Weights of a small audio captioner: encoder widths [80, 160, 320].
Rows from block 7 of the audio encoder, named by matrix and row number. Rows with one number belong to one attention dimension. Each number is 128 + 32 x the weight over its row's rms, rounded and kept within 0 to 255. All counts start at 0. Numbers have three digits each. After the name is the row's rms in percent of the matrix's.
# v: window attention value (encoder.blocks.7.attn.v.weight, 160x160), inputs 0-79
# proj: window attention output (encoder.blocks.7.attn.proj.weight, 160x160, transposed), outputs 0-79
v.75 096:101133170137139119171125096120090128104081172097118134134080092096145126072135208139072136114148133112157137066125080091128160139117076118150129133156132130095134185142117127142118120114147105170068136122147179114126107141081160158109173199
proj.75 090:156091106114168124080172180137180133144171107142110131153131095157158115138129128082142112188068113171096165168142107084125176104061127106111098101158131148149172137115158184160097146116108118139134163061172151075121168089165121143173081119
v.76 114:139135115129103170191130129103135128086127141151118124181184142142088172189098093121158133112167106138107150083187165144134145095137115054166124128061104082128101141195119119142118159129141116106129187106056160160079164099102099134156203085
proj.76 109:090139138086072063086097078169098118157138120103169112106095094110101075108150114146098148127087140148153174141140099110094091170148173119145150126119116206144114090114119150123122134170098100086111124101158121090146130127161176119151080157
v.77 080:170127077146167102134142136161100123101133123117166144146120121156096118120155158150124119162082079115138144149142153096102155124093138181119109103187116168123114156114110119147156151143131115110135136172134189120152149149088130152195060096
proj.77 084:088125118101096141132104132104125146128093102097128117111158129120105129120122176148126117059179149121099060116111145138091125157151178091142050148080179115126154076126157100115118114049180124152166156171137122141137175149092133128091172075
v.78 114:118111186125128137142139124173067122129066121101112090156082181137122164089149149147115147147069139173110060159124096110124149133136122118169193139106105146117165129159141192104097103106107064119167144195053147141129116086082079046156097155
proj.78 110:124102065173156083158067159095179150127098158145149145102063073147103069161159131109088112164129128105135157123137129101144156144126148129110107068086145113149106115101087111157142230181169160103120193084196131086148137130158189150092165078
v.79 102:108224131112089158153184128160202152120148164147127106151170102123118094153130119143160079116113065141167100114109116135205170121125172146112137169166118149055077089118121119187123158210192193108111136138123110110109126123136158149172086133
proj.79 097:115122102127133156143108037042136113162127088142102102121146176057089138147161196148111107125114159149086168131125148074114127115143168087119142122160122189150149183116122132135153133073129126086124037090153120168150121168088087150130145138
v.80 088:144144141108136166123124095123170109101137160093160125138127135153151158189112113097117057155123126164163112031100127104080089107103117085088159078102142163081111150121113126092154095141161150124119128161152168132127125090106174113129128165
proj.80 095:138191078175097091104101132080136122103166091159118074171105086135146115160143181137132126111156128150076135148218183132074103141104128131140110156143155118141105139103153148101119109165141119190181159184131179102161154103168107151123149105
v.81 107:092074118148088105151113113097162153057143142087058133175106120138143112105110112161142063182132134143171115161101122133122118190111137112136113143145099176118132130124060132074141086119151057187158128168095152125114041190127135135123158151
proj.81 103:135147072168164105087143143101154129172120123146170135160160156194119089160179116150104136118117082059159154053131092118148095053118107161178055136110122136145096146173192125157069150189118140096063144131148108106114230147089154121111120132
v.82 108:079084172092123090162116145093071157137071134191132120102127105126146126116182106111123146124165168132187190149113084157173124131080099180111136096158130103154116100141149077151087145083173176159089145135209077123076078094160135122124067170
proj.82 101:137078100168190134094173132169153118178168114192099155089198134109156171134125129081169131160157110130127103115117150135144103105168096075100189156194095098117136186108160158099151078197097196089171131110109108101182113128089101168135201133
v.83 088:085041142139139138154168133104187074077128063168100203122143059108134109087198134131123140106125125114106136131179122120153139111130146132147114157191121147088092152085156025216116121115118131135093123151158139135108121129114076109135132135
proj.83 096:152126152103180168128130107044151068136135096103129161113188156087087165180097116157109152140118164176174146101070167144094129092122169091100157150091165163180206151202113106169104176116160119147174130094111097120152081148123108150108147128
v.84 100:139130087119117142087100125130167141172106135142155107123169124135155156193124122127157056153105080114108126088124189099069131084094161127130241102072143106132159184082106098181177123126088156136190090062144127129114136103125104108139130137
proj.84 096:114186186111137121143127147045076127087153092108102112105055154096126068086124139145132171132187181117159126165114103156159094124152079143134126141154105123087067078055120138077143155109187110108141119137131158147138100132181070100164100108
v.85 097:155141159089087223126115155141139118127186123145074153100108087049153111103101126150109137181149137117078081096105106107120116137065097118102118086158159154152168123122107115131151083174079134090168128110147176128157091104129127165162109145
proj.85 098:144206150170130082120112092164126122081114110142127071171088071148128123146126094169146120114129097136147113132102121136161122120189165131151081155109205098048113058163165077150163149177122126148132141182097078148118142123105118168096178059
v.86 103:073164168117117098095107167099154121133126106171081082063156129147105139112098154155165118142131122117132100139132118162141159148162145100164099109109087155103147198147171137127128144126085130095141107120049199133066132101117116054083214134
proj.86 095:132170105196178124120139076100153102132079158113130062129135149131143081120199124102110165167142154150138160097113096125091098109159138138068183120142150152195134079138099053176099140097168133112087099064154076111134128186164119159127116130
v.87 096:157159162074126113115139190087106103089154164054119125165159120148104119110126135101176155135134119137134141080144109126111134093105093174147105130115120106126122143128149117167170118118090207082122109124173171146180129153136116124127120156
proj.87 094:073085100185090188116093095121116133155156072116149083131159137113114157129086202164159103104114071144057126180152154100121138168119186108133085137083102173128088106142156138113100111154135105105152128178094090083135134105180133159133106070
v.88 096:119106102064102176164116151093114094191104158130105137143116107098135122115089192129106085144138123107120109071183127081161141109152161128150125128121136131113139143176121083177177081096133151201115109123073120097126081147085089148136164138
proj.88 107:138145177111151103150100127132156137085156101190150122123118115127183057148182124144141179125142160123139162127072106081072073135097131112112149086140101144101131053154174125117152190148216131160111141107178140083104200113103141133132140126
v.89 102:086156063148100063130118145079153122124106167094139137114130113157111125099084206164133130082113097119113121129122113187104140125113148132134097201099122114097152118123132116131192109134082144188127131139125115138163089161084072116143140097
proj.89 098:129108139147136138141101132129139197101112120144102121130165186125165116074156096160151110133137137134105134081120145154118127138109131081150140103104110151122157177189136124155110169103207135130080079193182186088060200132077192130125128125
v.90 101:168157135115116105153111154077187104140138175140125194134156068137093089199139096062087097151155072107137141090130097095141112111088161144064155089185161122178148134114108066112164069143200163153102174156126134114121072130127123146146198119
proj.90 105:097123087111114105077116107131092061089150116155105121135152139130094168125129157195152132058138143144152189162111140137114075126154112152154105150095147153117092122143158146184107138126073085113157069096109155103082175119082100146180084111
v.91 092:107095108159134112147171149184094158110104161136140079111119110151122148093171094089128179104094103152159133148142115174086109146106069159106162160201098124172090130151084171158113113078164067134128109131112130091146129149156066133143122113
proj.91 081:080133167186141133176103118117109176127139124144102115094080107105160136110136171167072137071151106115113104192157148143134127133126170136149157099054114170146105155190154136096079102119081199187130136154114093135097114112025167135109194116
v.92 089:165042155097122126136128160116163096129125080148192110173128180195142140175147122156164158113123144127130195162156232144140142122131202133125124132067110080133109103129123110146163120139090164120129092114094156114088163178130161117140137069
proj.92 090:120190137102130109184126117107042130119187148119119104125176142091119124141176161131128157081144136126160137122108150097083085176147098076131183178115145164163121121121075097118123117104171124134140158159127122105169086116182126106089123160
v.93 104:137142157125165105147107132097111128143102151158082177122093092095130151117112135110116169134125144100125231145128151150130116096127125129077118112204133124143146107090122166096100051192143128053087174165156098142120124098147175159194100224
proj.93 098:078106083166123129136103129197150089132146126107122077120210150086097174134078136113103101045124142125104098160129134150137134130146168116133164103121156149074131118112121152112152093128092130130249119168128146105126156139086127149104166074
v.94 097:078104100083084089145147185154177092095146103141122123155099089141156136172143108147147186104079100161125119110120140111158140118124105122133191134083118083178121153124077069149109103135118162161138151124124223115125108128094170157162166137
proj.94 082:129153148216122125105055079050096185116138144090119112114176099142095145165107169152086107105095148120134182122143135117099134104103195132178127180106149158079077130163074120144175125168121123081128100180110152141099169154137126107112138109
v.95 100:128191147103152112143058175043105097164096089131106147139213148133120105095106193144093139136085065121109118127132151085115135090115151150179093146142073121100136146114146151073140088158132131135111169168092133146145130128118126133087144109
proj.95 102:120106100132125086069127141091145120089063141092154137124112136119098134128191139115158080169172182130182152180165079093138109175105151092032088141083111138123145086123111060210140139108161116113181085110154124154115174151117156114192061101
v.96 102:080188068097176103138129130127146133126101107157145099168086108137097157068127124135152090112100123137125159120123158157145130157130154100150115103137096178139148046122118167092190108146139088164152177130058078132081117101132080105074151097
proj.96 105:176117193093117128147086106143116083167141094089105182073104178134170104153141167047140164176182147109155112118151163144143099143118083161093113094132130121135128125151146165178093093112116162125078137107136130136146130102115166125154114145
v.97 112:097180119140110154141170150099101141111092181111125177076132139094177098131084131159149129196139146103109146126111164153154117135129109092144140168132082086187147148114114160097107099169167089167150167069089177136139093128093177127138112100
proj.97 106:133104131070070068168122151118093101087173092151140033112115127157107134124133132142094138140149127103153088103171146105164129134145142138129109121141200170069172196115126167152079154127136173047087184123150150138082094134162159142203087174
v.98 107:117111073091125133103135101167086122135130132165119144114145134042100123037099101179198083131114123122105179038151144079116104119105174088144113093143120147187089135094135157111119159156101096109116114138144187203124122153159126184179061125
proj.98 106:149093133116079177088060187130148147134108156135159129119149148146100070104118114086082138166118085101174088211110162195175096120147123195082126180182123115077123103163151138098094097132127137171116117114142085138151131107122100139158141133
v.99 106:056133079080118097157147143116164166125120094109147097138140124088099150137128156108107094177119096100174104151191160139191142111161140134158118117134097136202189080156103126119196097171216110139130141144140083088108137100155121083147079110
proj.99 103:189136119067068150068112116143065059147114102131154161113115197149129100161110114156124210151191169120110151082088136126129146191150139131116171151147139151104124112117137121136111106089088155091161117130139125129141115102089140116110111093
v.100 092:139168151179120125079136199146088077153127127123132147129187150032094124035146114121188098210102190152075114124098122147128082172098095073132120127147081113142098166107130157057170146120084123122132134109105146139148130109099148143146120159
proj.100 092:142122136100088180175118142139177162098150183188146092085152125169134108148140141160094109156111086111174154166165119149140111092137160174173057127145167163122156085150144131090158107161134145107091140120131104169142102146148124060156139120
v.101 096:179178128155121181121167108119181134095107133136138128187110131107145149115117112074106081060114118105106142159109105045141131222101157110133122167144134158116080125153118125169119156031152121157151112107117128121121068184164125131139129094
proj.101 096:071129157092165118145150154146094083140114158165161119113119117119204131108122151161108174059170123113124154101135139152170138079101120102123102134129151061141094203102139185085085089139145081124154067185133075119122154147125162144116144187
v.102 088:074137124089120156207088152145114053164103135072066135131064137151092175093172119148081112113192112159123098088195135180128172155151092171133121086142177118065109113132098093074103137119087118152111071132129162162096185170114129074139143145
proj.102 088:187139093191173149043093129128135154123147170134138193114116125143112132206119121020139129177135134116066108119120144128093121134105124141104119148069060178176133118189125104142138130192194078172090124140142117145152170098146119119073109085
v.103 103:129192143118085105148143084123133155192141141156139138189137088081099021110097127137190129147130193092147132117146152125136193111130132089150098166144141114133130103111107130133152137109122119090090138139182154085127223126151144163179093158
proj.103 101:102140133169139145095135170103113109089156165121194146135134156138103180133126127147069133081116073108083072137115082149139129107116148130135126175199104111100138170135162092107150073087115116075128074122078164137139115124138167119143187040
v.104 093:153091053088064130115117168141105051092086153097127103107162141072142139118180147154111088154166111161129124162052115111160140197141117149096186135138125113145144167103143061129164142127125161139169118118097167112161141107043128124109112145
proj.104 094:145137141113214109153148126113107146115129110151109116080130037141126116187100126187168131130147136101108111161129179201126109127167139064113148142110100152099107094128131137142146236161087130115093202103074098143135117174165111160177118093
v.105 092:095169026124114167104074145100198154074150160130139133071189096165123146159117151089102103130106123126141170111091098130122129103114112138169161143062131140189210118117133141177166107171195112135162132123094075103110158100140143119090108123
proj.105 097:163106157102121150125151108127056110163135084151063140094080115134101105100154132203155141153142134109156128165159175137132170180201108076077130124180195127117055115150149124175141145155087149163068161131122107105130121140121168143072102076
v.106 117:157064176098133085119119124115114109154172106108151125143166128149149109161151147119140139149158119138108149173159109154118124065142181170109072128131178127151166111175108108146046111167134196106063079113170212151114122068129136160128137108
proj.106 111:148109050111136129048100119136134119133081079090105131152110127163140126068163096123158145080150174121064150102121092121142094147088142137174149107131088116117142085081095112117143198116172138089188152162083162105094127173130098154140095137
v.107 099:178116132111080146144185154098171109150051087107097164172167164098126152094167092172115159124113163069110134052177107132179138113091147160113150166160170128121153111175092131131085095093037107145127111070084157135137112067164134137157100086
proj.107 103:108164114164153066127109154117142055153159132164121112063072096064110124124071152105158099114172102124129105171079129140077125059098091122117077085105093125086149081109186128127158115128181124152149117142157130162123119097106151164118145133
v.108 096:098112160137171117132111132158157093093157174156101086094100193170110112154096085137098153215163148087186139105144152140078142146118122125174167113112142111078113100130126112137096110152214095141143082112162192154144146123091169061164111075
proj.108 100:207120143163110092106148127088108158149102093097095157149121108022145144171126082114121130127124107161120099102100124146141166159161144089124134110128151156138108146148118121075143147158157097133136173103156090095098142118133189171070109179
v.109 099:119098117163080115103075092138129143100146069112115121119140083118158114169134190136141146070114097114122161170127107124155207171185138113115156111116172150126170188104126122127106153063101084130100112151141145124092138098116136120110160083
proj.109 092:144173160073174163112148114123111114104133140100114124168165206160102107121096141107169084166174190126074131103107110073101081092065138153147131120102141126091080082113145099134158100147084177079081190114140074135171110152132090106117129100
v.110 091:129157059145101143185115086155130171093148163133116168105080103134136133114174115099197130115099107112132142121204059140176146115192086134097100195162133168134093103118101155147154097150114124103088134108122125083061141146117078145147097156
proj.110 086:101114139101114106114102114125079103166072104113124175129121153125144122114082102101102105151141150127120121133091190108144096138134125101123123163118118092096104118164135209138100138113117083150064083140210101148186125100150130123147174126
v.111 103:123110102086104106132104125186129120157160124110146088067095049158103095160166170178150136093173108108186169084168161188139135089131147163145122141171147131117104052113122138165082086119116149127109075100125184193106120119219103128107165110
proj.111 108:126092118147121115112124079113111096119096134064133185127118211152136134113146078096106157138072124143091115110129118131181086139121152170143167145098099125174156143175124075181117143133123085167104139129158112106125145107140030092168065137
v.112 106:191117160169199097098174124176058137116142090205049208145131109099118090127114171119106082119120111151152113103156132120128110155103132181112126110141105160166094149157150152116110148036150123141122123155142134095140092114108102111144139126
proj.112 102:088164128134099170153079086100207153162204198145118101189112137128132161131120117112172103153135254084076113177126084106108165116105135121144122091135102094162157086132148113120103114136192197083119134113155126175075157119123108110103149104
v.113 110:096095161142169098147125143122091127145151092112135120137138097173104100144103089133107181166142103176194150073210106125127126100206134168152082109176101151107150133124130178108089144035153096132130101126198143145075107139158119053132121106
proj.113 112:092058076179150145089102180154117094148100152126056080161128152079147164159124088118097138163125188108088127116100119083185156173089142148124142127104100091109120144107145088125167089212154115129173137091134161162105153035112132158121127135
v.114 097:134128191144153090145120145131098142142159131101148066121148096143141098152073155136099113156136156155108098095124135159134056090141068174133143153157104078120105064148102147109125158090165159115130097167168137146145140125124109119082090049
proj.114 098:099103078156115133095084138160126137116121106132100107172093138126113185113153082126145144102068100119122118131094110106110207139146163133157143114141116162146184153091149160136163119147149136146177173177134102116145132087121099142128107163
v.115 108:167147098143079134120160138101122075090112148177123138116151081133141136143170132166164119168112115104078160146156099138189126154153121228109097178138122069140111131139147157148142091092094106085195032074061089104130127120105165153131129126
proj.115 101:070193177118154120148094092171155127186167086138125108093116168136102130084096136120107102100141119100127116181157156108077104099141093058139128095074097154115143082123119135132097158125151097237100193133173155161105096110255059175141121105
v.116 105:105175142181123190105101128149142126147159202202136172155083111157152114126136067113136164137103137142058107144137133132107154144137096057142149111060141073130139134123097135095182103109099135147131147120128118089086130159103174133175149139
proj.116 103:126146101151156190143141187133098187120145161150124112084136116123122135094118110122128072152157108122142153092110123148094182122158121116144067114125105127130090161113143101114138075122157074107066068098127141159158167100195102087108119094
v.117 094:180106163082107090109176116116121093111149125094196134131216162093157106102153088157199101151110132110113149148104100117095157171132074118051094150123180155111184176090069127137116155131118117119087113124119094100147132102141140091160210101
proj.117 105:057182161109183102110132130144153120157062124141163137136164122175143102133174150138089130087109092191147141111133149128149098088082120109228108145159115162138122086131173090122102115154130140106125139140089131166099133168111119136106139116
v.118 079:101115133166107151149103143163048076105121129092132159121146165112143151041173130166127128130141070150112175154119166080135134081150096175106207126140112145093115190102043151119185139152092178121096122110101107096109101089121162119129094190
proj.118 077:163159089069145113177158153137176172163110105106172138096144137072100084124147141098102161136169159182138059200124115105136085140162141109119092148185111107165125106179141114121088136129164035163115144110130155188126135129134062121096120091
v.119 081:116109186104097107149148124066120150100140117075108100100156143165131068157145122136107146185155154107190160133056112148033141096149059121117114140098129123116132137067197119125110121180136111178102124188180060140117127145162086139099175124
proj.119 080:134127114177143127125140133133174146113102157163129136143211113096099083140190120144114108111073156189097123129172111067144141125122137094147137099122113155137103138145133131118132181144123160090171186116146209134091135181066172138087134122
v.120 099:139197171147190171090100090143073120135197128086106168116156113031111105183192137175127122094076169107143151106166176141082080126154148143135083143144090146184115139114094126118116109111132138216094158105074174163091153106134114079157141067
proj.120 096:068123075111122121147122176152125129196127170170124132140120173154107138075093082061170122096137135154048151108104081144183148063157086204138115137138128084045184179119117087158123105163173142071110116172127112149160091128124088174097113141
v.121 103:120145132134093175114139186149123116085153120157103177118121141159169168119137140109140134106161157097122131118136132065098123088049141149140160146100138108078073118061186099153130095161121157098081092142126124135132187136089147125089128143
proj.121 102:192168093153140097162139084067152179162120161114096118104104100081086078104182107131159140105125089131136093121138111196102160148177155092084124150098117101175089154106071159131143166073150034162142128133186119137151113100167102105098103091
v.122 121:200136137108085113125140171164154097116148135121176171133157166111147153180157135124114118082129108116103085148133113114087096085153121167145087084172105158115068211163103117134082087130129142091120148142151119117152185100103176135110196126
proj.122 126:067177120196136120118166111162138111154134137096090153171127117162154128102136131132150143136079135173099135156129060107089124121105156101130120110051136152162165098097067087098102136105113098198130151141131108096129089146160086120073126117
v.123 106:149173108178147127111113123109087167074138167117136114123151080106129149126138137123144176166104128104107150091114177113126121178118055083088211176091134152131100160090138145100204072093126170139074128075103193099141136100073128188187107079
proj.123 102:120168110083101159156168116107124164094115115167102143100074154126023118124087067141136146108127097118150075150097136130143108032144206148101133129188169106129104150186170130136093089077118155088133143153193059180151137168128131123138078098
v.124 103:208122162060111157089219181161153133160138085153138109110159164172177098121132176177124071112120163109092097122177139136127098094092128159133092123157141070108139110168141082171101100138119135115122113092073114096114169098149143112088127099
proj.124 107:097153146193125110110120122073146105140139131141151130175110142150141061136194129070179148119122121150144141129130131147062100169082131129145130132113109179133199088112097111111126113156180112162118161208149066146164093121103120121084137143
v.125 115:125145108152107113107114137128094105086150120135107153116116120114136061132106138202185098163184155169112172178093120103119113129094115110111173147132159094109151132126162145146121150100077118139145040106068106149201107148132151166113079129
proj.125 115:150146173091169151218128122123110159127134104209133061124156149109061124056094175111064085110121119085133121176180144137145128108105118151114098168147101125148140114095168151136116135132169126135123157138180137122137093128156094123187132092
v.126 094:092140114160154103142105152111040077105146125105114153107122121116178149110123161101113144161169129134094116099112173078098130197143075185116194114157084169126148128096116090115126164123147146127133112129150121140143125107105117101201115146
proj.126 091:183094121074107107117117119133147224119113134145158125151134084111062123210118111158127133144152129156150107068094119159172155122117137079127129135118155086205072145187177154092106139108177116074179147144180114159085138133148109091098119155
v.127 091:130105088044115166172155102174229096146085162126156115108123087143128150128125159119110105202107079153110151137153117112100108163098114146155102119112161101133122105138178099120198111189147126096199101139159139075177091124127165093125149105
proj.127 094:112158131178131113115118061105089127131129080163114135097066153097156085187117116170108125125141172130161103114152139114125166158168135100098124103067160141092107105110088202099122178111103168169111099085179101123130115132189168161088097128
v.128 091:117135110123146123141080159095153140083152083113132178140116153151165080151033109137138127151171147116144106156172146093127172130138158122124079150081122168114073131196144094145095163097102132139163143160082101132151153185104129138116158081
proj.128 087:115169162138112136111108094145166122153105124124102070129123083078152128128147147121140181127134115107039111073119151136134056136126112089118199119127090113154207122095143099179101109136163105114089122130077134136119093124153174119163116172
v.129 103:099176127160176121164158185156100163112065155107093123111202126110079155153133103126106116090077122130157118105118162119141124146159073138119082118127106171065153167089209121101161096122157122127179134157136119141138079168103104117092095080
proj.129 102:128080168071105139088117103138167154169106128151155111080080153111138097125135120075149111155177192117079082103189119059101150160073096118096109152140126105148080112130133167202145136109145119097146112100134107103125132095143106134110089209
v.130 104:131123115115093121137158126134108132087066134117148162077159081172086136069171109138065148114131116100122127137075168103064137133172130094097196131134167131128162134163171137115088139055140157128153088157192117162147208087054200093185163127
proj.130 107:129142129155147218050150144110145119179177071155153130229114149075129151173061122143178115122108114184063161063152183140160156089150152135142142147108174201154103122095075112129144102143119109124112109091093093135083101129115076106143117110
v.131 097:104169120073145139135105134157117059143158131129057135105137146133142130071088138121176094118079172119141115121145130110127146140096120171166092123154107195138164172126201115134127169159104136128148148153113123114148145121118073076206092116
proj.131 099:169082115145099064152146102192189177157086127151120132161158113081140083146135118110126150212143105082096126094133086122063150101086160095099106167093123156164142085090146099133185127121162130123130135191141153153111098066140136160142125117
v.132 094:112137094109142099126210162138180155126125141107080147146138109112133132130210140171097173061118120160089137166151214137175122095138153132093201102122143129096157110140149098111199164096111080064125092137157172152140075168075149042096135161
proj.132 097:154159129104128178121129152120094142135162102155168127142158144125072103125085103076087083082124188133091127170108117089119102166136075084134177125102124152139181153149129152156129122168089130176113131065148035122155120128177178091118121122
v.133 090:107168100143108095192127146106179172131108148134147136138124123115059125105123126112124134122152113124049132042148170161200143099153119089153101111115159159170114132129108116112182145095146161163121120122119199122108103142115115149120157121
proj.133 092:119114105118075142129150126164115167165116122127143100137157118168097068111120018182177091142093157111175141124112189124097090105151176114136122129150150123064103145112181086160083066178094134092118091094166124123092191094132138103169121144
v.134 092:171103134130129134107108155142127110110121134147095136117139071145127135158091124112147067151128163135177069062125132191198128140114158113158130135103116113099133149132139098141145089158147087138156160138116093112075105163181117152103143129
proj.134 093:079143113121082104156104139139127147152081172121142162105065149159121109092210065103136150079134147111107133158105176169087125161129142115089101110202095076148130119131157093078177099102117110154145108068082162122164133162143085164107084171
v.135 098:110100203162158117086153074159160105161116143162154073140140093090093128099129082081119173162155165167156115127118117167151208084089074116117114101112111123146136207124123132123178095174155193119100110155123168130122087116126149130107086159
proj.135 095:154164110118076155174133112116060147109177128114072135115151096136059126189168148115119122106143103063146107197161160151142147133162116139194114109148180109088129096157147172113116126184112135116156148116149054098104121161160164114119114130
v.136 102:162096131092078123156134192111167145106132216086125118134145135128102146113097086139146172130082122136139124157067183090046097124166109147145127126099100123109128123205129122136168144116109135068156126200105176110147172127079172121139149184
proj.136 104:112170133186136115099186094093147237161121056119084129084087114182071132145135147130112119115152185190089116147188142113139096119143163096088104148121157180154136145140137136045087126106160123142141150067107119110105082143105184128110138124
v.137 100:116165088065151112143219145131063108143092100146109145079157149106136136081171143145085170142092114175117147140149154049134141114211194197147128125139151127061115086072172126118150169143109109084090134145136131114136061147168173130128106156
proj.137 097:171118173166211113079109102119188104189149096128155163190065157093103038176076115090108116142170150149086108165120157153086143181143129097096134136114089110181137138122114113089113103106129125104151129169087098142139155076141108140072153142
v.138 094:101085114144124152118083115084083099132154119129144106093065111133116122114111147155172234086123112085162123141126204073106130088181091089141139134074136129148173103218066097127212114101172124168185111129193136197190124146107112124124159099
proj.138 093:129073131128146147118209111121197100114107091130110100130110116140182212155158095127172115128098147126131181035147162120136105141108117115081134156125145166078187105122138127149098144142115117107151138118103153167104104094147109063100138171
v.139 094:096124123107169147094070127119114142136183103127166164107109118109138163129218101198112112057071162095097117121088160090101097104127129106046114142111123149181185080141195123188097177109087100113137083113204090109166169111117174160126162153
proj.139 094:109091122124154176130172110187203148126115081119168101146203182136148146136065174113140115169106094173113097155151105147152141147187070158133128124094096156125112195128079113104137144085141167141126132094082128210127067130094108058140074136
v.140 119:140197116119153116184194151110118168102083194113098102115158173106102151116146137100141151088196140076094153133141149163175154123140147094114112120211123136156146072113161143162145120164140130113132198099161116104127073099161107158171105165
proj.140 112:119085142091179136166150122176139118129140060129113154094107082179086127166100140106193074143134130169146096170093078101092105095142139161172122157072109132125093102087159144118121197157174100152187087160180102185119198129157120073083130087
v.141 091:147128129130121164190155070137149090141145149128083080133103110139129166131133179140167148101093154177178144073092151134123115082115122197135191114144147124172164131197058134117129103159135102133187074104075123189119072126182093161188176142
proj.141 093:106107085162170123109115175100092142148108124157150171110105135145160134081202099144191104088079146117108114165146120144090169111117203117107131133156156188129157126132193103073120115136120112180125217133184125091112134143095152112119161138
v.142 108:044118096160130157163145097130130175158127144121143048134110148138141159108142102132108131146084186148149144106115113104097151170093081156148159134145136146195208060079125193111144101099134097151116133076120197109126090084127125039084149121
proj.142 108:182061192074146081080128181143087138057190130136122141052132165107152111181117177130153069146162148120106085146122107137078124167105078112086122142182203086113092156160160107134100153121112163196151110153150142129119167123117087170127117134
v.143 095:122125165137089138103112224102168209146138137098160148138096122108156101174116091143098157145103161172118111127077059174168110143140153125112136162083118142141104122203103136128155145077117100127202127128094165105115161159087081081178101122
proj.143 093:162139087120084172132141118156124105070067155174086112091107081150132169060097166150081117125109149162142096119118115125088138110103089132086110132157155163157168099122117101068167098191116130158115122077210109105150085181141146207065106125
v.144 084:076151086168118126190164126092110149100046161099121153163126118143117105125085155116160090164133125117136153093176132169148152130167131166119109125174086059170169151102068127105145090142115110135155138152112175131101041109138083145066152084
proj.144 091:156040181129158178142113117141140094145177143157163171068170139155123171088150126180161134155174186113138110160107138113105076091092133108123136135127205134117094120120180108188035164162130106073154114131125146120147144109135150134180157120
v.145 091:166165163135158134094043115167110167132104076161154138131135175112066157133173113124135118050086096161114119146176084118150087103136129113111091117164108143046132148101133165142115181111112116126104126142160054158107153096113075114162131119
proj.145 098:125118104147230166102136092111153092110153156131120178137160152089168112083080143127106232184146142064121182100167096054112187175107114142133150121144107097185102146087054153226169121140130152139041123121091141123088093104137125122094165169
v.146 112:182119072151123086104170131118167100130100162093161095072113202157151184122104078093085136090128152158135101175144166093133117097149121088145069128139169083129137121146144118152115092116141139143133121089167136098160093065110132072102141170
proj.146 114:101121209149106129077126096148133172113089113135090086173158074082117165165143189179134088173104082139116119116127150138084059147147165165135100163084111194119100102154123166067160154090154094121169150182157120157106148102090100100135122133
v.147 111:123158084074099145124111158125122202115103147125150114122159150120112181108155086156095116108154124078103096135105122093072160140112185110125176111182134122152163135120189159119114193125140092115116198136146127128122236142076120153133125168
proj.147 105:104102092110134145071202147106095106127138124138119117148111172143089100166096129152181090112174118165140105144152142205124146168147078195151159165061106131139033147121102116167142150143149091118129111105114139139125116180133127179129100057
v.148 104:149164084160132125195173161127110127081066202144116132156150154158103132118077159131075132153120117118142157092106153163135095132161060112117156101136154140153155102185140119111121123134192132168147160097151147078165055144135109149111123100
proj.148 091:091110195053161088081097108147129129151154106155137096086085085172178166128162113164179099088164170119109141166107123086184106144061158152085131129147158119119110112108196148171094179124175102123146134110117133120126188134098121100158125193
v.149 103:129153138150091084077145177149109080172117181154069128104123181179135099137145147143107144159135092120126160092161125093136140118114164099168197229092127134165127142201133080220090123093123156146150137099110160118102077123106105158129106112
proj.149 110:139141141137078172167176126081136117154077136127143129216087073151107121132115153053076161130180150124165154134109169139128095086122138137071111051150146116098126043134099154070201076101162139127186129172090117107091170088132132132142128114
v.150 109:139121161090164113137131110137111085152170103111071113103121189170115155130081128127154062158125117104124097123112091158126129134058108179144063128132170156081139095090146123150103121181070190111153101142118052153145125102126111220110116165
proj.150 103:089119134155062107139051111125150127142133150111129123174092085097097137082140139146147166147114071091121136165178166163106121111144176122138186113075115158161089159190168184094137177075146128114134179179132172128119096087119128133138139102
v.151 102:111118117111144123142134076127172078136095127137133114096128115147157128139146127166136107145195110127200110140102093137065092119167095060137137111121120124079215134099085145139109072094173163160149140090187117167097109136104103168187127123
proj.151 097:128149164135120151127109111133129101168114154141157094139123081100117144105084090063108192162118173136097129160125103141213136158110106143096069137150133144125080077181198160094219145081100136161182158140074091075131163087147049178127086085
v.152 093:124123158058129134123065105117106099154132100127113080123145116121100122140134109089102083116105099111173116082110140104150145117154154127165086158109132140066057134081117142175140107103140238142154133129176157139096140128154130177144180200
proj.152 090:115129109188108121118146071096140161164123164071148137149065161128137113125156107140222150124131088144130135164131165113127150168105179089125094116156104142133086134186140112086129127119114120127120154089124137088100098138130050110098122136
v.153 105:147106111114153184078095097092172114151141056152052146102102140103161138194141185151150100118143120131076108114105135164149156102084155079133174142149129210105060121116120096185158125064064087193109172088147141154073123205125116144155146129
proj.153 102:124187051116091115130140128114133112089107161104181151160186187195134122096119134081154179125083096129174157099090131186062133138134114096135159128107100092151190136132144090124125090139078114148121102129164123154153174099169139081105117118
v.154 098:106103130160093131090144174118092112160113088077151180145153196123155164086117145148094135088100088119051134115136111100144125175093117125094101157127156131122173099157120129110095192120144096104109111116158130152155168141106080102129109105
proj.154 101:078128124094115112187125166143198095149101132143144123207141114147193112136079138104118142143185107088171149127123142145120101176132116124092133130105120176133145168070100138148178127127138113105163108160102103093113113070096160124136098172
v.155 093:140108137116141095148171114164171106148099118098104110125150099125145136139157113107161173160156147180137106133118138193138121128109108174125160053082160156124163155125126156102134112152134126139105141141075120141079098157101126049143096094
proj.155 092:153186108143123117160073113110083163144137154120128129145087164150111114148108151148075150087062108105159156155086103136094118161135185115100146164133120082141112096134158138090130098161102124201077136119185103105186174123130102191115129112